config.toml
image_size = 32
attention = true
muon_scale = "match_rms_adamw"
cautious_weight_decay = true
Rows from block 9 of the denoiser of a small text-conditioned image flow-matching model, named by matrix and row number. Rows with one number belong to one channel. Each number is 128 + 24 x the weight over its row's rms, rounded and kept within 0 to 255. All counts start at 0. Numbers have three digits each.
After each channel's rows are labels from the 100 images, of 14848 (inputs lightly noised), where the channel reaches its highest value: "colour at peak" is the nearest of a few named colours to the mean colour under the peak. Only what is clearly more common there than usual is listed. The data: photos with spoken descriptions (Open Images, Localized Narratives).
# convs0: first 3x3 conv (model.decb.0.1.convs.0.weight, 128x128x3x3, each kernel summed), inputs 64-127
# convs1: second 3x3 conv (model.decb.0.1.convs.1.weight, 128x128x3x3, transposed, each kernel summed), outputs 64-127

convs0.56:137072139144129091095124113120121128109116142126089156091118151119104116086075103158129132136132152169100154128117138111129119152129074111117126138129160128119108122129120120099168121082116153
convs1.56:139130144109092142144156124104172120122086109143156104118146103154168139109139178100086107137149114124125124126113136119132126073182129140098155092114160128110135116122154112145129175138138089
colour at peak: blue

convs0.123:140132104107098125151106113117140129140101106107121105112076085132160158121085146089155153139110117161147110136115142125120118151123099120151112105155133158106109143134112107112121135126159162
convs1.123:132142131093132146114099117128169135153080092118108084138147164116121094115159160144152129152130125128136110111103117096123137086118099122121154149138108077153171088087130166146161114110099103
colour at peak: black

convs0.51:140142140127157131154120119090102163154123095153111100138120148132113112107113124143084089156115149154130123126132171137101117084157149149102141132099072123123132133163148150137126129153079108
convs1.51:205137145153167128127112137130088102118161105121094135103121115159161150146131143133147136103101117124163098136173112094152131095100154110085131171100112099146137141116130153137098157152127120
colour at peak: brown

convs0.24:097107145102081105109099129126101175126164129137126162166130145126144089132124125111122150120123099112133152129119138143127117121150121114137146115153172143100109098153127105170129135114138123
convs1.24:130117175134137086126143139101175126174133162101128106151135150163148159118157123151124126143104136172134150153125095128163133137089122113132104167162133152136147168136120148097099103143186126
colour at peak: black; blue

convs0.23:167156103116116096149127148112123152177096111144112125121127151103085125107099123141154140134143077116121125098149099110128131110134105087129110156118157154131093125127128114136083134109143152
convs1.23:134164112116100126147123118126114146142099119115129119142128109148159154231113112110132099143148098102156148102137080148105160121132099139134154096123118133118119129141118140129081104096164158
colour at peak: black

convs0.10:137132156165119133180065080156158119059159155123118144130146133138138149104152165142121083160102101133156133171100085150133135072102106150132152141129069155097141150146149113144111127125139114
convs1.10:100117108116164174129152145141173105168092076124122129167101173114090122121144162154118122131151121087110146133193145156147131152147179114138114108119125137160053088099120144095137132144110149
colour at peak: black

convs0.32:135109191096138143125124145101182102117109082138107150153132137137111144110153115103112108095132150136114161159077155107119158147099138105109111158160129111125137128131116145127154117125144115
convs1.32:133148097113132115101110100114105128133155138125150133145103121125155101170087124169168136158108116117143140108069102141140085140171120151105146124075111145107143144097142139130086122134144120
colour at peak: pink

convs0.90:149109118162097115097123104119078174128163123125131146129119136124144128120127131119108148144137161145077127133108124148125100123149124190139148114127109097150146097149136121077130135093130211
convs1.90:083088104104127163159139147135141114161149092134145124136138110162131110152120113142074138140142164135163143131129137108152144150142156107066148116122157134083120099120149136146134118122133148
colour at peak: green; cyan

convs0.31:143129116109138136098093118141115094079139118113139121153118120180130121115118126154154126146105145142061139138079148103134155117120124160124134129134177101090136125129097133148120105136199170
convs1.31:111107135131123125118139132127110172150141152160092135150113150101101123119068115096134158164092124181112114145186184131161142145118115125140130153166112134143118170125112137159153123124113114
colour at peak: white

convs0.40:099072110124140141103146138129113078129092103135130101085098116176112128125129141117122127108177113114085117147136126100122136140118100142135165124132123122146130133110158108131124110098141098
convs1.40:139121142109096136166125143149177142117149181130123140186144141091151156121169124130131140155137124113136102138120161161097124101102121129157134118117070135106119089113135104134143141144107144
colour at peak: white

convs0.103:085103149116144122117118120158110113144139142058110137127091174119127133129096101100162096121170159122145139119120120185170082162153126117108122138120139087133131155116132173105160127138129102
convs1.103:122143110144083129145197145102120119141073099146149165139119144107126158114119171109115141088133117125106135132103110148100173149134146095105091122123172096122140152121167120101109113071138105
colour at peak: brown

convs0.42:059172142119135168094103185111159097127113143113150097152163134149175151130107095124130147120100101113129142134133082143122101116113127123115125136153144158147103097148134113118161141156140136
convs1.42:151120118136148100140131090152114165131146142091127119137133124098126121165162154116168140139130123173147138121159105112132155125144108128151112117176128157125087145104125165144149117107173126
colour at peak: black

convs0.77:132147132136104102118125102121080148132101104153094120144128134148118144153165121150148148119120114123109140140159098133116162136120145131134102082125128129101154156103157090220112135095150105
convs1.77:112080134145123131122133127108120135119172154117146156180102085131145107092096106115116143124114130156129106137112144124104132144103129093135144138127124129127125098119123149025132116142160132
colour at peak: white

convs0.63:105117124145126134106119076137139131134166122128094139110133119081165137084130139139121151107127127130122140113100111127130148117155137124155156145137136118121156142119113097130105150095086151
convs1.63:103141158100126101151121132103142153143107156140140106101150111151164098126182177099130117128087123111183106145142138149100124147150118128122135113122091119108148122164130109121133115148184069
colour at peak: blue

convs0.115:123174149196140137094144112126156124065103122116165084108109164103115098174172124169168125139163127122103101121111171136090113101141133107145111185121152117150169148120124125097129150141103159
convs1.115:186115123095116125142109099114150150119123160148121162156121120117157137131079175127143134120087161142128121116161114094120156146132113117129165138089095123109113125069136137161158125103160113
colour at peak: white

convs0.48:105193116141124121144123124120047119158121140143145123086164142159132108113104106058103144144146106151138172117166103112149151116144104150109110113116144123114121145143123129094142163100158135
convs1.48:108111104091120093105128115130165117127125138137141134138095123132078114101094096147107156117094143137118106140120116129118136131142124106156153112148120136172167110111113132115156115126113166
colour at peak: red

convs0.65:093124092157130098156129073136126131077152165124119172111140103146199141129088117137141126122149143155135175108138158138132079134124073136144152139146162046144125133130135120152135111135110165
convs1.65:147141156123147166166169136134138134132113129147109121117142176143096148141126129111124142144103156125136076148127108148133158119074123106077111156181098155139163130117105139117141151136163163
colour at peak: white

convs0.4:089151120140142115124129165190169166176100124153146114115146104116109182140113105176128153125116130119132128143137120141127105081099081170141134112149119138126140153102112126082112114151083112
convs1.4:176103102092109116141128096086148111127138107096114119139181141138164116132097126121158123157102190104185164145109152123134120146124146118129098142132129133071143123136150147162100076125157120
colour at peak: pink

convs0.43:170116134119127155125134154109156132095098108127119140146152157136137158186146111102075137114099141159129139099184155100172120104182185130142128109125158094141139101143121150137087130167115102
convs1.43:124134093124137119112182062153114158119120103146146130154121105110128111141122119125151129117081090112153186136102163124114170106131076161102098134109106107157105129136137138152110114125127108
colour at peak: white

convs0.58:173128147116146129149135077147198145119120132115096105156145150124093177168133119126135127148152162177167140120101101086174137126133161142123143103113130080111080098109130134123123175150147122
convs1.58:097160082121123167107126167162082123103132084127100150112128089158107050108153127120153085097118128120105126146160165129114179127139119121137104176123148114115126158134143125125138135143129117
colour at peak: white

convs0.67:145127128120120151127114118088080093166097124117155108134129103152144102180137119089143115142103109134182121086185093128190152164132161139151146134145083139124114153136130131131124115148127139
convs1.67:156139139124124156127137144131149144125139144147127119123174179132118144155108156138110138131137158173084095137098163166112126120112170142148090127156106143110086107155148183139117126129157143
colour at peak: black

convs0.79:151089089116111118143138150121132141136154142159126099124170075120094137096110123105135129123135138123129052138110140141133149105085118102107110144161157144147112151124102091097057131145090164
convs1.79:112146159132113157134101101113109132139085087140117109153112134152166127118130155159118117137132106126159121086141165134105153138137120118149140116109120173137143124137095116165139082114154092
colour at peak: black

convs0.92:147177117178121148136120160141168124163135106129117143138124125113107121118159162125089130144139106114156141153119139124142139128127159136110151128133147101121114071135104135135125127108153128
convs1.92:145120115160076157122125091139127134095130114115160143115122089120110113135110144128132114138144148177138084116103080119136113151061118083106118127134109092136141070121095126133124061143169127
colour at peak: brown

convs0.11:097117145143145106133100190133146139154129141110122140135107124101144132091127088150163157121183099112123113111151114116116123167107104158133130085186147142116131158123120109155164108158152125
convs1.11:158145115127110123100149126117126126097123136106129131119121122146167098120099122137154108137152122138158114142095065120145116149137086099132144144098137123073100157143143127120124147109136135
colour at peak: brown

convs0.109:139096105109132120126147118120133106124112137129077110151108120121120129112124126132141138131124147128068130120121133134118144132126118125126054097129141071120140166103135142162131134115149131
convs1.109:132102115060096127115132142097121125134120124156106102137129131179109172112146122105149104138113097098068110130132126130118137135139103124068097093156163093100099188140137159203140114159165158
colour at peak: pink

convs0.124:102129160149097129117156103180152126133103148131111107139183086120160159123152144119124147116156153148104154128136150113073138150129125132142158091143201105116099115135102167145116135119145131
convs1.124:106104084138125153154102115102081128117157111131134182126117149108136116080124109106137154158129133113105117160128173141078165148106094161148100138122115170108154145095113081114132078135102135
colour at peak: black

convs0.82:161132139175117144150099064119138101117111135132119109129110131170104125109110114116107140122144129179132148100133138134132117146137141129147162127150146141128142120102120126198110151117181112
convs1.82:101105095107092138110150089152151154084096130143139109153133100129126137123123134121152123106113168112144129124137135115155147119139126148130176109133122128109131117140085129164119096124134112
colour at peak: cyan

convs0.26:081140124213149126142104155084154106141139162149120149128133109092118165114110149121129118135145148129141093123113158125106129119103126151133162121084113160144102159136127088138108120109130117
convs1.26:151122112125130139143145120145081136138139106152135133122145132148150102122142130107092091105096111172114090108091147112084168145151124097122118132111091165075112089104116168143113117116136153
colour at peak: green

convs0.125:095116136126125134140124099120144149117125110123144110107138140133128098118140132117101147137101143125131127121141108124143126133134107114134137115140134144129131047115126136058124147125134127
convs1.125:174106102135089115136137101165112145136156130150108120101127120136146100112185151116132143133115118160127134136137129104147114172131163122119154166144067140096133129113095158115097136119137138
colour at peak: green

convs0.121:082129125097088124157097132094157151135145121154165157100148105095127170121128109095121104117075091114168105143118119138145149111186140132171100137111180120109160134132124132131099116112116094
convs1.121:104160118117163124131159120169105159110120146105136135102163132134093149119129169148121113122138147156120095111093102174142125141094116152122096117143139149115134140105140102118116129125142194
colour at peak: black

convs0.117:146137095131107056119135166099111130162106139136100098133139182140109107148108120146130097111143170176120150120145116118134078157135138161106081133158099119118089111139102188120163120148109120
convs1.117:121118161167113158149128093124120143105154120120111100104113106116151183132130166113087136138135159087066114124162117166166123135142046109109136121163145140121101129112162126137085144120147126
colour at peak: black