A small text-conditioned image flow-matching model, trained from scratch.
Data: trained on photos with spoken descriptions (Open Images, Localized Narratives), 50862 training examples, 84.1 epochs.
Rows from block 9 of the denoiser of a small text-conditioned image flow-matching model, named by matrix and row number. Rows with one number belong to one channel. Each number is 128 + 24 x the weight over its row's rms, rounded and kept within 0 to 255. All counts start at 0. Numbers have three digits each.
After each channel's rows are labels from the 100 images, of 14848 (inputs lightly noised), where the channel reaches its highest value: "colour at peak" is the nearest of a few named colours to the mean colour under the peak. Only what is clearly more common there than usual is listed. The data: photos with spoken descriptions (Open Images, Localized Narratives).
# convs0: first 3x3 conv (model.decb.0.1.convs.0.weight, 128x128x3x3, each kernel summed), inputs 0-63
# convs1: second 3x3 conv (model.decb.0.1.convs.1.weight, 128x128x3x3, transposed, each kernel summed), outputs 0-63

convs0.42:095138121114149184100106122131114147131128104094165098117171116126140125135135130110094126150138132071127145105136124122135120085117095151157145144117218118138099137130119134115110120111124166
convs1.42:099145101154095125112142128120157116135117102109059145127103115158158138191122071136130113100133165085151178144125166119159149116147141118149123130083099142125161129139124095072141151128131153
colour at peak: black

convs0.93:127110093153103139117123121113133180130110124149146101120162114079153130149167118119140101122119162148107160105128133110150123147078096145110120128130168120108181163077127128147113103146115098
convs1.93:144139167122092141131157155132114105106166119126143153152132061110129103134117144118135089125140090142160088162116095173124115141135115098118138064087130126111095105140120130118144094146145132
colour at peak: white

convs0.24:143117058114136190131123100140091176110128120154132061109140141181171100172133174137098113139155130120128168133134146123141132121139123160140123152134173116138081091088114123123108127162119103
convs1.24:149158156113129151156121159105180130127150130139115161108140175085083161116128115147148134138145100124124145141130157146092084145178125111120137130102159146120099122150111123145106145108102175
colour at peak: black; blue

convs0.4:156135107158101130121125150160118138143123095115147120145102148114087129101136143108200131119152120156159124147126125150100145098101168136124104170110115120141110098188138126158123121137151134
convs1.4:115115134110123098142145115123155133157136120103058126148109167144107101122139122155119136130153117143172136144136138114105146148120100134132173167174109119110115144108139167123160109168109116
colour at peak: pink

convs0.125:136115126132115121124130129110120102148130116118141116123109146126121137124044104151152108120128000132135151128131143076143119119122128136124154112157140115140125109133142078125131125166136129
convs1.125:086166099108140129125163122134116123108106130166146077109144137059137129126118146126138143111152109091141182166119126147173150132174119102152161119134113071125126101113167126133145132171136113
colour at peak: green

convs0.115:120125138129138092104124131143120172107153136139103122148119120125149146139126159111125122162145127137145122149133138149139168108120090115105141136112153086149100130131166132153145149145135077
convs1.115:112099123159168115128110145120097107138114120172139096118136177142124146138115136099156104108107153158112158169106167069131094143147160166137134143157123140165116105130101097136130124112141175
colour at peak: white

convs0.121:099141116143104154151142119119157123132076073145101137123111121118102119109127098087106128102149129184115105138149129153155143134134096147112134093151122117126109155116100130104175103141103153
convs1.121:120187127107127127120127145081119131115076152133199122110144142140130151120084131140140166136140147129127162112114110135154148108153167134126140068115149161134103112142151109082148145130076176
colour at peak: black

convs0.79:118142122152163137118130122115133140092174135132118129136115126157077157131146128153145124165130107166101157125140128102143130127132162127156153147116065159155145106161121147124141140107148178
convs1.79:108162142098140142144101153129155126123137122169127103123161146117114108154152163058114104102127148140141167145109126160127127115121069097132100118080141092139172115107126070114132145103120069
colour at peak: black

convs0.109:119118143116127108106122125128122128135155139154145146144121108170159139146156137128120144160111138149111000111133129133129126130121119131143129125119127151107080130131116141123129116145124097
convs1.109:144121134127164127153154105158139130098148135128159145133085172148118151168113098112090121120125142164124108140141121141124141108140142145119119117097117116151117136155124137133117110096131111
colour at peak: pink

convs0.26:128113134149126116143130124107136134142135164100085171153115118162124148139119143109045163133102087065132127133124126121137121122123130121123179113182142106111169092170122112120116141114130150
convs1.26:099112181097080108133133120129144144108124127106162126096116155145133092099146117093112129153113130151097152121125143143141195161121116075155147131134103156148142137123108126099158090133155172
colour at peak: green

convs0.48:125130102144138158125111095189164140163094129124135162112122110140143107139105143121113118131131177114103135153143122142126117118140081143147130122139122151113082138136142140128100195149152094
convs1.48:068103137096127121100165133096125122103123079142143149114172139109154132102074157140148125134094108168107135115171126131121127146098108121116116133126149141122133078097161095071081083157170092
colour at peak: red

convs0.58:153147102109159119161160106114150123163127151148113136106144119110174087152134161081096117126122119118121138140116146135131119156098087171118129118146147102131143128117140131155111132153119097
convs1.58:116139154153112117179122137155145113100160097135181137126136147155129137125105104138136147151148095142148123111123123106114136091097109160120164121140110165090121094083125102102119131142160154
colour at peak: white

convs0.56:099119092148156118151130153131109152124133146137111093125117152179140116078105154131140121137143083108096058159146153190145151132159143154136139125094143157156117130149125149179119096117125112
convs1.56:111093163120165129096152170161138124147165117126107088099141140161125128163158161124159124113164136145080157110140134091126145117163104125106170163121119113095154121150110129127137085144112150
colour at peak: blue

convs0.51:107135151128130120212123121159135112153137142116154139151146139100115104127091143140129132133086127169109172134140129121175155177115150115105138146107154199111138121092098144090105123137120144
convs1.51:167122109128128103094167183124132144078151166108136159130109129121122118108103173112095141107130133113150102122140143124116139121094111108114146116161111119144107147069146139119165103104162150
colour at peak: brown

convs0.63:140138123134129130121141134110126141131156114094134089144131119204138156088140154178144128142146018119130036131116134141096096148124122153144133138152172153145100130129146113131131102111128124
convs1.63:130131105092149132088141143126164109086147107105136145158111153113180123175154089106118133148136135122129123123139130129113121146114126108102145087130148116117150118120158127138117040093143109
colour at peak: blue

convs0.23:117108127132125093118099126148118191139135136156124142122116096112109101135101176097140135129131155198118132162134109131122131140157085122098136116104141112165201166150089121155080158143151114
convs1.23:089134140149114113098115124112156151109095126148157123112118090143148126133128131124091119096149129164142128093138142133146152136106116131165114129107132163076124145134179070113059147121147116
colour at peak: black

convs0.11:127112138157182124092136135121117127134089117129164113125133139115170101117110124132153132114131157172099141180125105179161132102155137110112159110130134096178144155096102142180136104145145143
convs1.11:155095129122100105143119108102115115127173113108127177109124125167132095140173117118097102167118084084133149133169095092104125181084131133127175111135072139112123158119130126101087100175095135
colour at peak: brown

convs0.32:156090123135154168147172117111127118142148121139138157088148106110177106111136126138091112148102125052125124094140133132174145142136124157114097136169186165121110143124137115077108137115110136
convs1.32:146138155154156111151092103155130127146143133177181124157137138138118149142109107151132108126137087074072142154113126114122109089110169135101165130071137104125164122155146132121128148148153113
colour at peak: pink

convs0.123:128134129141121111155075125117160136131119104126128150104152120197169118135159104124113140106122084127123099144133138077156162126112114159138145146128080118078092157112109109061119184148154159
convs1.123:112078146103146150097137144185099132133154106107140122122098104132100129120158131179138138158132152098123085168137112113117103123142097125122124085127101106141106113138176134102103105116152147
colour at peak: black

convs0.101:115113101125121139101098118156146124160133118099143123101158131105142089150151131109114059117165136108142104120157108133122120125126102126079128130119163134149181106149130151116128149116145135
convs1.101:111129161140118133098104113151143136148095103135184127135129128175158110136143108192117118148134177120143126094115121167122144160097162184114143130117147124104106165126103064127122146126112145
colour at peak: white

convs0.82:123116128108124141130124124127122158031133160168112072131125140160147123085113137129126125118125035138110118115136113165121145118141135151143144175155126144127154151110124095120132111155148123
convs1.82:061098085138103127118162147149105112082117155131208125107115170102131141125101140128134094147145120169088103139136146131173123107125074111097136140097140156093118160130176089140118136153111132
colour at peak: cyan

convs0.43:119123136104133128104134138135122139127148145160115159112147103122168113170100107125135124108107111139131141070118139151126086159126097143127120111151161135149123136136142099139095159142073086
convs1.43:153149162113139135134149108117138089119104122132145154138157146141167157076130101101114130114118193137147204111099121112131146114111120101139108157144150130114175103131114108162123122152131141
colour at peak: white

convs0.65:066090113140158111096132116138104102128124136135156139126122162145134142129106141116115134147128122134123134123152107123139160120116097168139088147134136111139152165117119123170137157138158106
convs1.65:137141138122115096177113181142120151157144134115153104113157118111112128138119152124120102107159097169154113163134139168129099111119135101131193129097147123164119064096153135147110136153123122
colour at peak: white

convs0.103:153125138140131110151123084146114099126062142107148118092098105144134135133114114127108143122103142158118144177117129122141114153127120113126145138120104128108110114031142160147151132132143118
convs1.103:090132162158150118133156125126108138150125138123106103155108143111097110139109145095107125161130137160085115125113125158158123100157158096106152096143130179132112124144142150107107163136181133
colour at peak: brown

convs0.124:102179117136124139096132131149158100114127109139113098116095107109106103131122108148125140117133122128151154171176129139163114101118121157170106105155137088168140118160154127100164107093160116
convs1.124:127153135106140104142142138084147146105147155085136133140100133098120124170144172088115118158118108158140114105114127102122141152142148086113134135101132151112156098113084161142118143093150136
colour at peak: black

convs0.92:142137106148139122096112139149132155120131152154117152112158135039132082126121102113090124100151097127113123130117153006122118146138144147114092098127115128127104142126162112134111179126128144
convs1.92:109113120131108092141153098097129135126112110114151154121120126098110110124152173112099095164114163092113078162146118126137141129081105140139113148118145109087107110162108126112156133122149139
colour at peak: brown

convs0.90:123095098134109107132153111117136113088123126137128111156099119142116101117097145162122131092166068134113101129130124140163134131126148165108137088141110111142140129138137087126109099216135132
convs1.90:130142119090163118152135149115098115116127177120151112111154161108143181118139138150094129095107077112132141090132112133124123119112129098125172155118050141144166124173147140129131145163111169
colour at peak: green; cyan

convs0.126:124138106097139167140107105135109170136135120159166141096121129099185116102156112125191123132164128090129146164129156120165106159143085169156099126072131131140161136124159160137113177111080104
convs1.126:095174126099146093139141138107128159132110113189117138107103111154116166129114121130108153121105119134166122120061153097143149117096132157153113099156130102131151112127111085162088143140121132
colour at peak: white; pink