A small text-conditioned image flow-matching model, trained from scratch: text encoder activation relu.
Rows from block 3 of the denoiser of a small text-conditioned image flow-matching model, named by matrix and row number. Rows with one number belong to one channel. Each number is 200 + 30 x the weight over its row's rms, rounded and kept within 0 to 999. All counts start at 0.
After each channel's rows are labels from the 100 images, of 14848 (inputs lightly noised), where the channel reaches its highest value: "strongest on" is what is common among them. Only what is clearly more common there than usual is listed. The data: photos with spoken descriptions (Open Images, Localized Narratives).
# convs0: first 3x3 conv (model.enc.1.1.convs.0.weight, 128x128x3x3, each kernel summed), inputs 64-127
# convs1: second 3x3 conv (model.enc.1.1.convs.1.weight, 128x128x3x3, transposed, each kernel summed), outputs 64-127

convs0.18,173,191,176,193,210,255,237,160,205,206,151,173,146,223,158,237,231,188,156,234,205,217,203,168,185,185,261,231,183,230,211,166,160,238,212,186,232,176,209,158,227,200,158,212,196,180,200,211,191,217,187,237,193,231,247,176,237,188,232,221,190,159,160,240
convs1.18,174,218,235,235,185,175,181,226,134,183,249,232,203,171,210,182,185,188,180,215,195,180,221,226,183,170,174,153,185,204,208,247,248,202,188,247,220,201,228,200,226,151,216,184,165,169,218,180,201,199,132,227,182,235,141,162,194,145,202,206,139,202,209,258
strongest on: text has "trees"; text has "sky"

convs0.17,208,198,180,247,217,160,222,221,271,189,199,212,194,187,221,181,132,246,196,173,250,153,181,157,211,128,135,224,139,190,225,170,166,144,213,218,242,176,176,220,193,213,211,156,267,207,207,174,177,189,182,224,209,227,179,167,192,215,213,231,227,234,234,199
convs1.17,152,194,214,214,239,206,187,153,212,208,202,216,179,137,216,198,246,179,210,245,197,224,201,236,189,282,222,184,235,250,227,234,246,231,191,153,163,259,164,223,202,179,179,251,202,190,196,136,230,203,255,144,232,205,246,220,249,199,233,180,163,161,211,207
strongest on: text has "grass"

convs0.92,131,179,221,191,179,161,189,214,191,119,211,176,179,230,239,211,182,183,216,191,215,236,171,222,264,180,156,230,155,180,139,248,203,206,185,178,187,197,209,203,250,190,247,221,204,202,181,198,177,252,160,233,232,196,206,102,238,200,224,188,174,211,258,218
convs1.92,243,223,193,204,225,253,219,153,209,274,235,183,213,180,188,187,225,176,186,194,180,188,229,213,216,209,263,214,244,216,282,152,184,205,177,211,177,146,193,164,206,191,146,191,196,207,222,222,163,136,210,176,143,212,207,194,196,165,209,173,205,177,168,194
strongest on: text has "plants"

convs0.2,182,191,239,214,212,208,231,216,200,175,273,164,189,170,171,197,212,213,226,219,197,164,208,203,195,220,182,203,233,205,260,191,312,201,210,182,174,169,218,313,238,193,218,204,225,274,197,205,250,125,218,205,198,215,223,161,177,181,257,184,178,201,184,178
convs1.2,141,227,197,255,187,190,236,231,137,174,164,182,184,194,177,178,264,191,199,222,236,162,234,196,185,205,181,200,209,197,188,231,164,206,205,227,175,221,212,149,143,177,172,223,167,230,213,228,124,229,196,215,217,235,260,156,258,216,188,226,196,213,192,177
strongest on: text has "sky"

convs0.24,227,194,174,190,198,166,183,231,163,209,148,152,246,175,229,148,178,211,202,195,205,159,223,172,193,199,187,190,187,226,201,126,184,241,178,134,229,172,211,174,185,221,177,217,136,174,168,220,200,184,171,259,205,182,216,155,178,203,180,151,202,191,224,197
convs1.24,172,206,239,205,206,141,166,169,154,176,233,250,213,143,156,235,150,211,199,165,162,211,196,250,150,176,204,184,221,187,177,224,197,183,212,242,225,244,218,199,135,165,161,188,179,195,224,192,161,211,208,206,132,217,188,226,203,150,192,258,212,239,207,152
strongest on: text has "grass"

convs0.98,158,249,265,210,195,208,243,253,202,226,139,164,196,180,200,187,199,204,155,196,206,180,216,201,194,209,182,211,196,228,250,241,131,203,230,159,182,223,214,177,262,230,221,180,220,165,214,167,138,193,163,198,204,198,170,155,176,216,208,165,178,209,180,148
convs1.98,198,178,230,203,183,261,138,178,207,184,215,193,189,176,179,279,244,169,230,215,206,181,182,189,178,192,204,205,171,173,195,212,273,240,168,223,157,245,196,218,142,207,214,227,172,212,203,183,240,176,200,160,219,189,219,254,221,245,233,148,184,212,214,230
strongest on: text has "grass"; text has "plants"

convs0.75,214,180,217,161,239,180,199,165,192,200,223,219,183,162,216,130,197,184,186,188,175,186,197,160,211,206,123,218,204,180,222,222,180,194,170,211,208,210,278,221,235,189,263,211,212,211,167,200,176,185,163,156,198,187,148,227,266,199,197,204,171,191,217,212
convs1.75,183,120,211,231,201,181,218,246,190,193,223,194,204,238,216,260,200,213,203,205,207,181,211,152,272,227,226,211,209,270,185,193,208,184,211,212,185,212,158,163,204,224,196,178,195,204,200,239,185,244,220,202,194,155,262,205,195,212,211,201,205,249,201,160
strongest on: text has "sitting"

convs0.8,165,183,274,218,216,131,203,200,192,176,222,151,225,169,153,198,159,207,197,196,188,184,180,173,201,210,169,185,168,200,178,209,119,209,205,223,248,176,213,186,212,200,180,204,192,167,201,241,192,207,178,194,197,220,245,198,199,185,152,246,237,224,229,201
convs1.8,227,211,187,239,204,270,186,203,193,187,244,218,192,191,208,237,206,215,202,224,190,203,209,211,234,178,233,195,186,170,152,244,243,177,216,248,192,227,239,179,215,177,204,240,197,180,181,163,164,284,226,204,228,199,179,231,170,208,301,271,178,160,196,207
strongest on: text has "grass"

convs0.35,161,191,302,209,201,162,187,208,230,181,168,179,185,202,191,150,211,219,197,173,222,200,251,225,177,180,123,123,215,181,167,196,222,223,154,176,141,163,189,185,128,188,208,203,188,210,184,222,241,171,211,189,227,193,193,198,211,208,211,184,171,207,147,181
convs1.35,189,221,210,191,191,248,188,215,155,211,245,211,207,164,196,282,237,205,212,229,172,213,197,200,174,178,235,200,204,236,202,183,256,149,219,210,191,180,173,173,221,212,207,140,194,169,220,189,202,225,221,213,146,134,141,219,205,196,215,215,224,122,247,225
strongest on: text has "sky"

convs0.48,187,158,211,188,200,207,156,176,195,213,180,200,207,194,112,207,200,219,186,202,226,210,209,203,223,198,226,176,233,171,193,199,289,129,213,367,191,191,200,204,232,190,169,217,276,210,244,207,195,152,246,220,201,162,249,227,193,187,236,198,218,219,213,157
convs1.48,204,213,198,229,176,158,264,193,175,167,204,143,206,162,198,225,210,182,193,141,172,257,191,202,184,200,205,182,187,198,159,198,169,231,192,118,212,190,198,137,220,241,238,224,126,169,135,184,198,235,181,250,204,243,162,178,172,195,171,189,234,211,200,171
strongest on: text has "woman"

convs0.26,169,175,166,219,188,190,204,192,184,149,240,203,176,171,180,213,216,233,184,194,213,217,234,193,220,165,166,230,216,193,295,219,198,175,189,184,150,216,209,224,210,218,222,232,227,165,173,219,207,192,226,201,138,186,224,201,168,167,265,219,170,167,218,232
convs1.26,200,210,194,201,225,218,184,180,168,222,181,165,161,157,222,224,165,212,212,212,157,175,161,201,173,215,206,177,190,189,223,220,222,215,191,237,218,197,293,209,186,223,208,171,175,190,160,215,227,238,238,221,254,239,194,194,226,237,197,145,194,192,190,229
strongest on: text has "grass"

convs0.46,200,147,243,185,216,178,234,183,207,207,158,180,224,220,205,209,182,225,233,190,223,178,195,187,204,194,214,188,224,206,191,236,179,201,210,168,172,182,234,140,182,182,224,162,174,212,221,231,148,218,197,172,245,214,209,213,186,213,183,203,206,214,175,233
convs1.46,171,144,204,211,176,158,249,215,234,166,215,200,172,211,212,212,175,194,220,202,197,194,203,168,211,230,212,189,227,179,212,174,207,236,210,202,226,153,173,213,147,231,186,205,236,233,156,197,199,260,177,153,235,148,220,193,178,203,245,191,222,228,201,181
strongest on: text has "table"

convs0.96,198,204,177,234,280,212,200,192,216,166,175,157,195,181,168,188,239,285,224,155,209,190,217,157,223,183,209,171,184,200,192,190,87,211,203,195,208,171,227,224,221,177,241,226,226,232,184,195,166,192,273,207,196,213,219,181,204,212,247,186,191,193,193,185
convs1.96,183,165,193,251,164,182,152,222,154,193,213,137,203,176,211,184,189,182,226,247,167,186,191,201,212,252,149,207,245,226,172,190,212,241,204,179,195,216,241,203,213,254,204,165,258,191,193,219,214,165,206,168,202,209,136,207,237,207,227,210,155,201,223,198
strongest on: text has "dark"

convs0.71,212,186,278,174,247,201,168,198,204,170,194,208,161,189,244,237,291,308,183,210,163,193,204,177,137,255,212,147,205,191,199,198,196,185,182,227,199,182,225,155,206,147,241,172,182,211,203,167,201,215,211,189,188,121,178,163,221,189,210,218,194,188,172,240
convs1.71,210,209,249,217,174,228,193,182,168,182,223,160,184,197,172,184,234,266,248,200,249,176,246,166,235,225,230,254,191,208,234,152,197,191,201,169,186,208,160,243,191,229,221,164,210,193,143,217,271,225,206,242,198,201,245,191,214,192,165,196,187,213,190,266
strongest on: text has "sky"

convs0.68,205,225,137,228,184,185,154,171,173,179,194,164,240,176,216,240,211,196,211,187,216,194,241,185,208,177,182,231,211,178,221,258,179,187,163,179,170,188,230,227,220,193,242,115,176,197,180,190,168,204,175,142,109,264,203,192,168,194,214,171,154,192,157,244
convs1.68,185,207,222,221,225,179,253,208,217,215,214,188,180,193,164,141,197,211,200,216,154,162,200,228,222,214,213,167,170,187,196,160,218,199,188,205,232,224,145,217,154,220,222,238,202,188,180,191,200,256,180,202,228,155,234,197,193,177,168,175,183,231,148,197
strongest on: text has "sky"; text has "grass"; text has "building"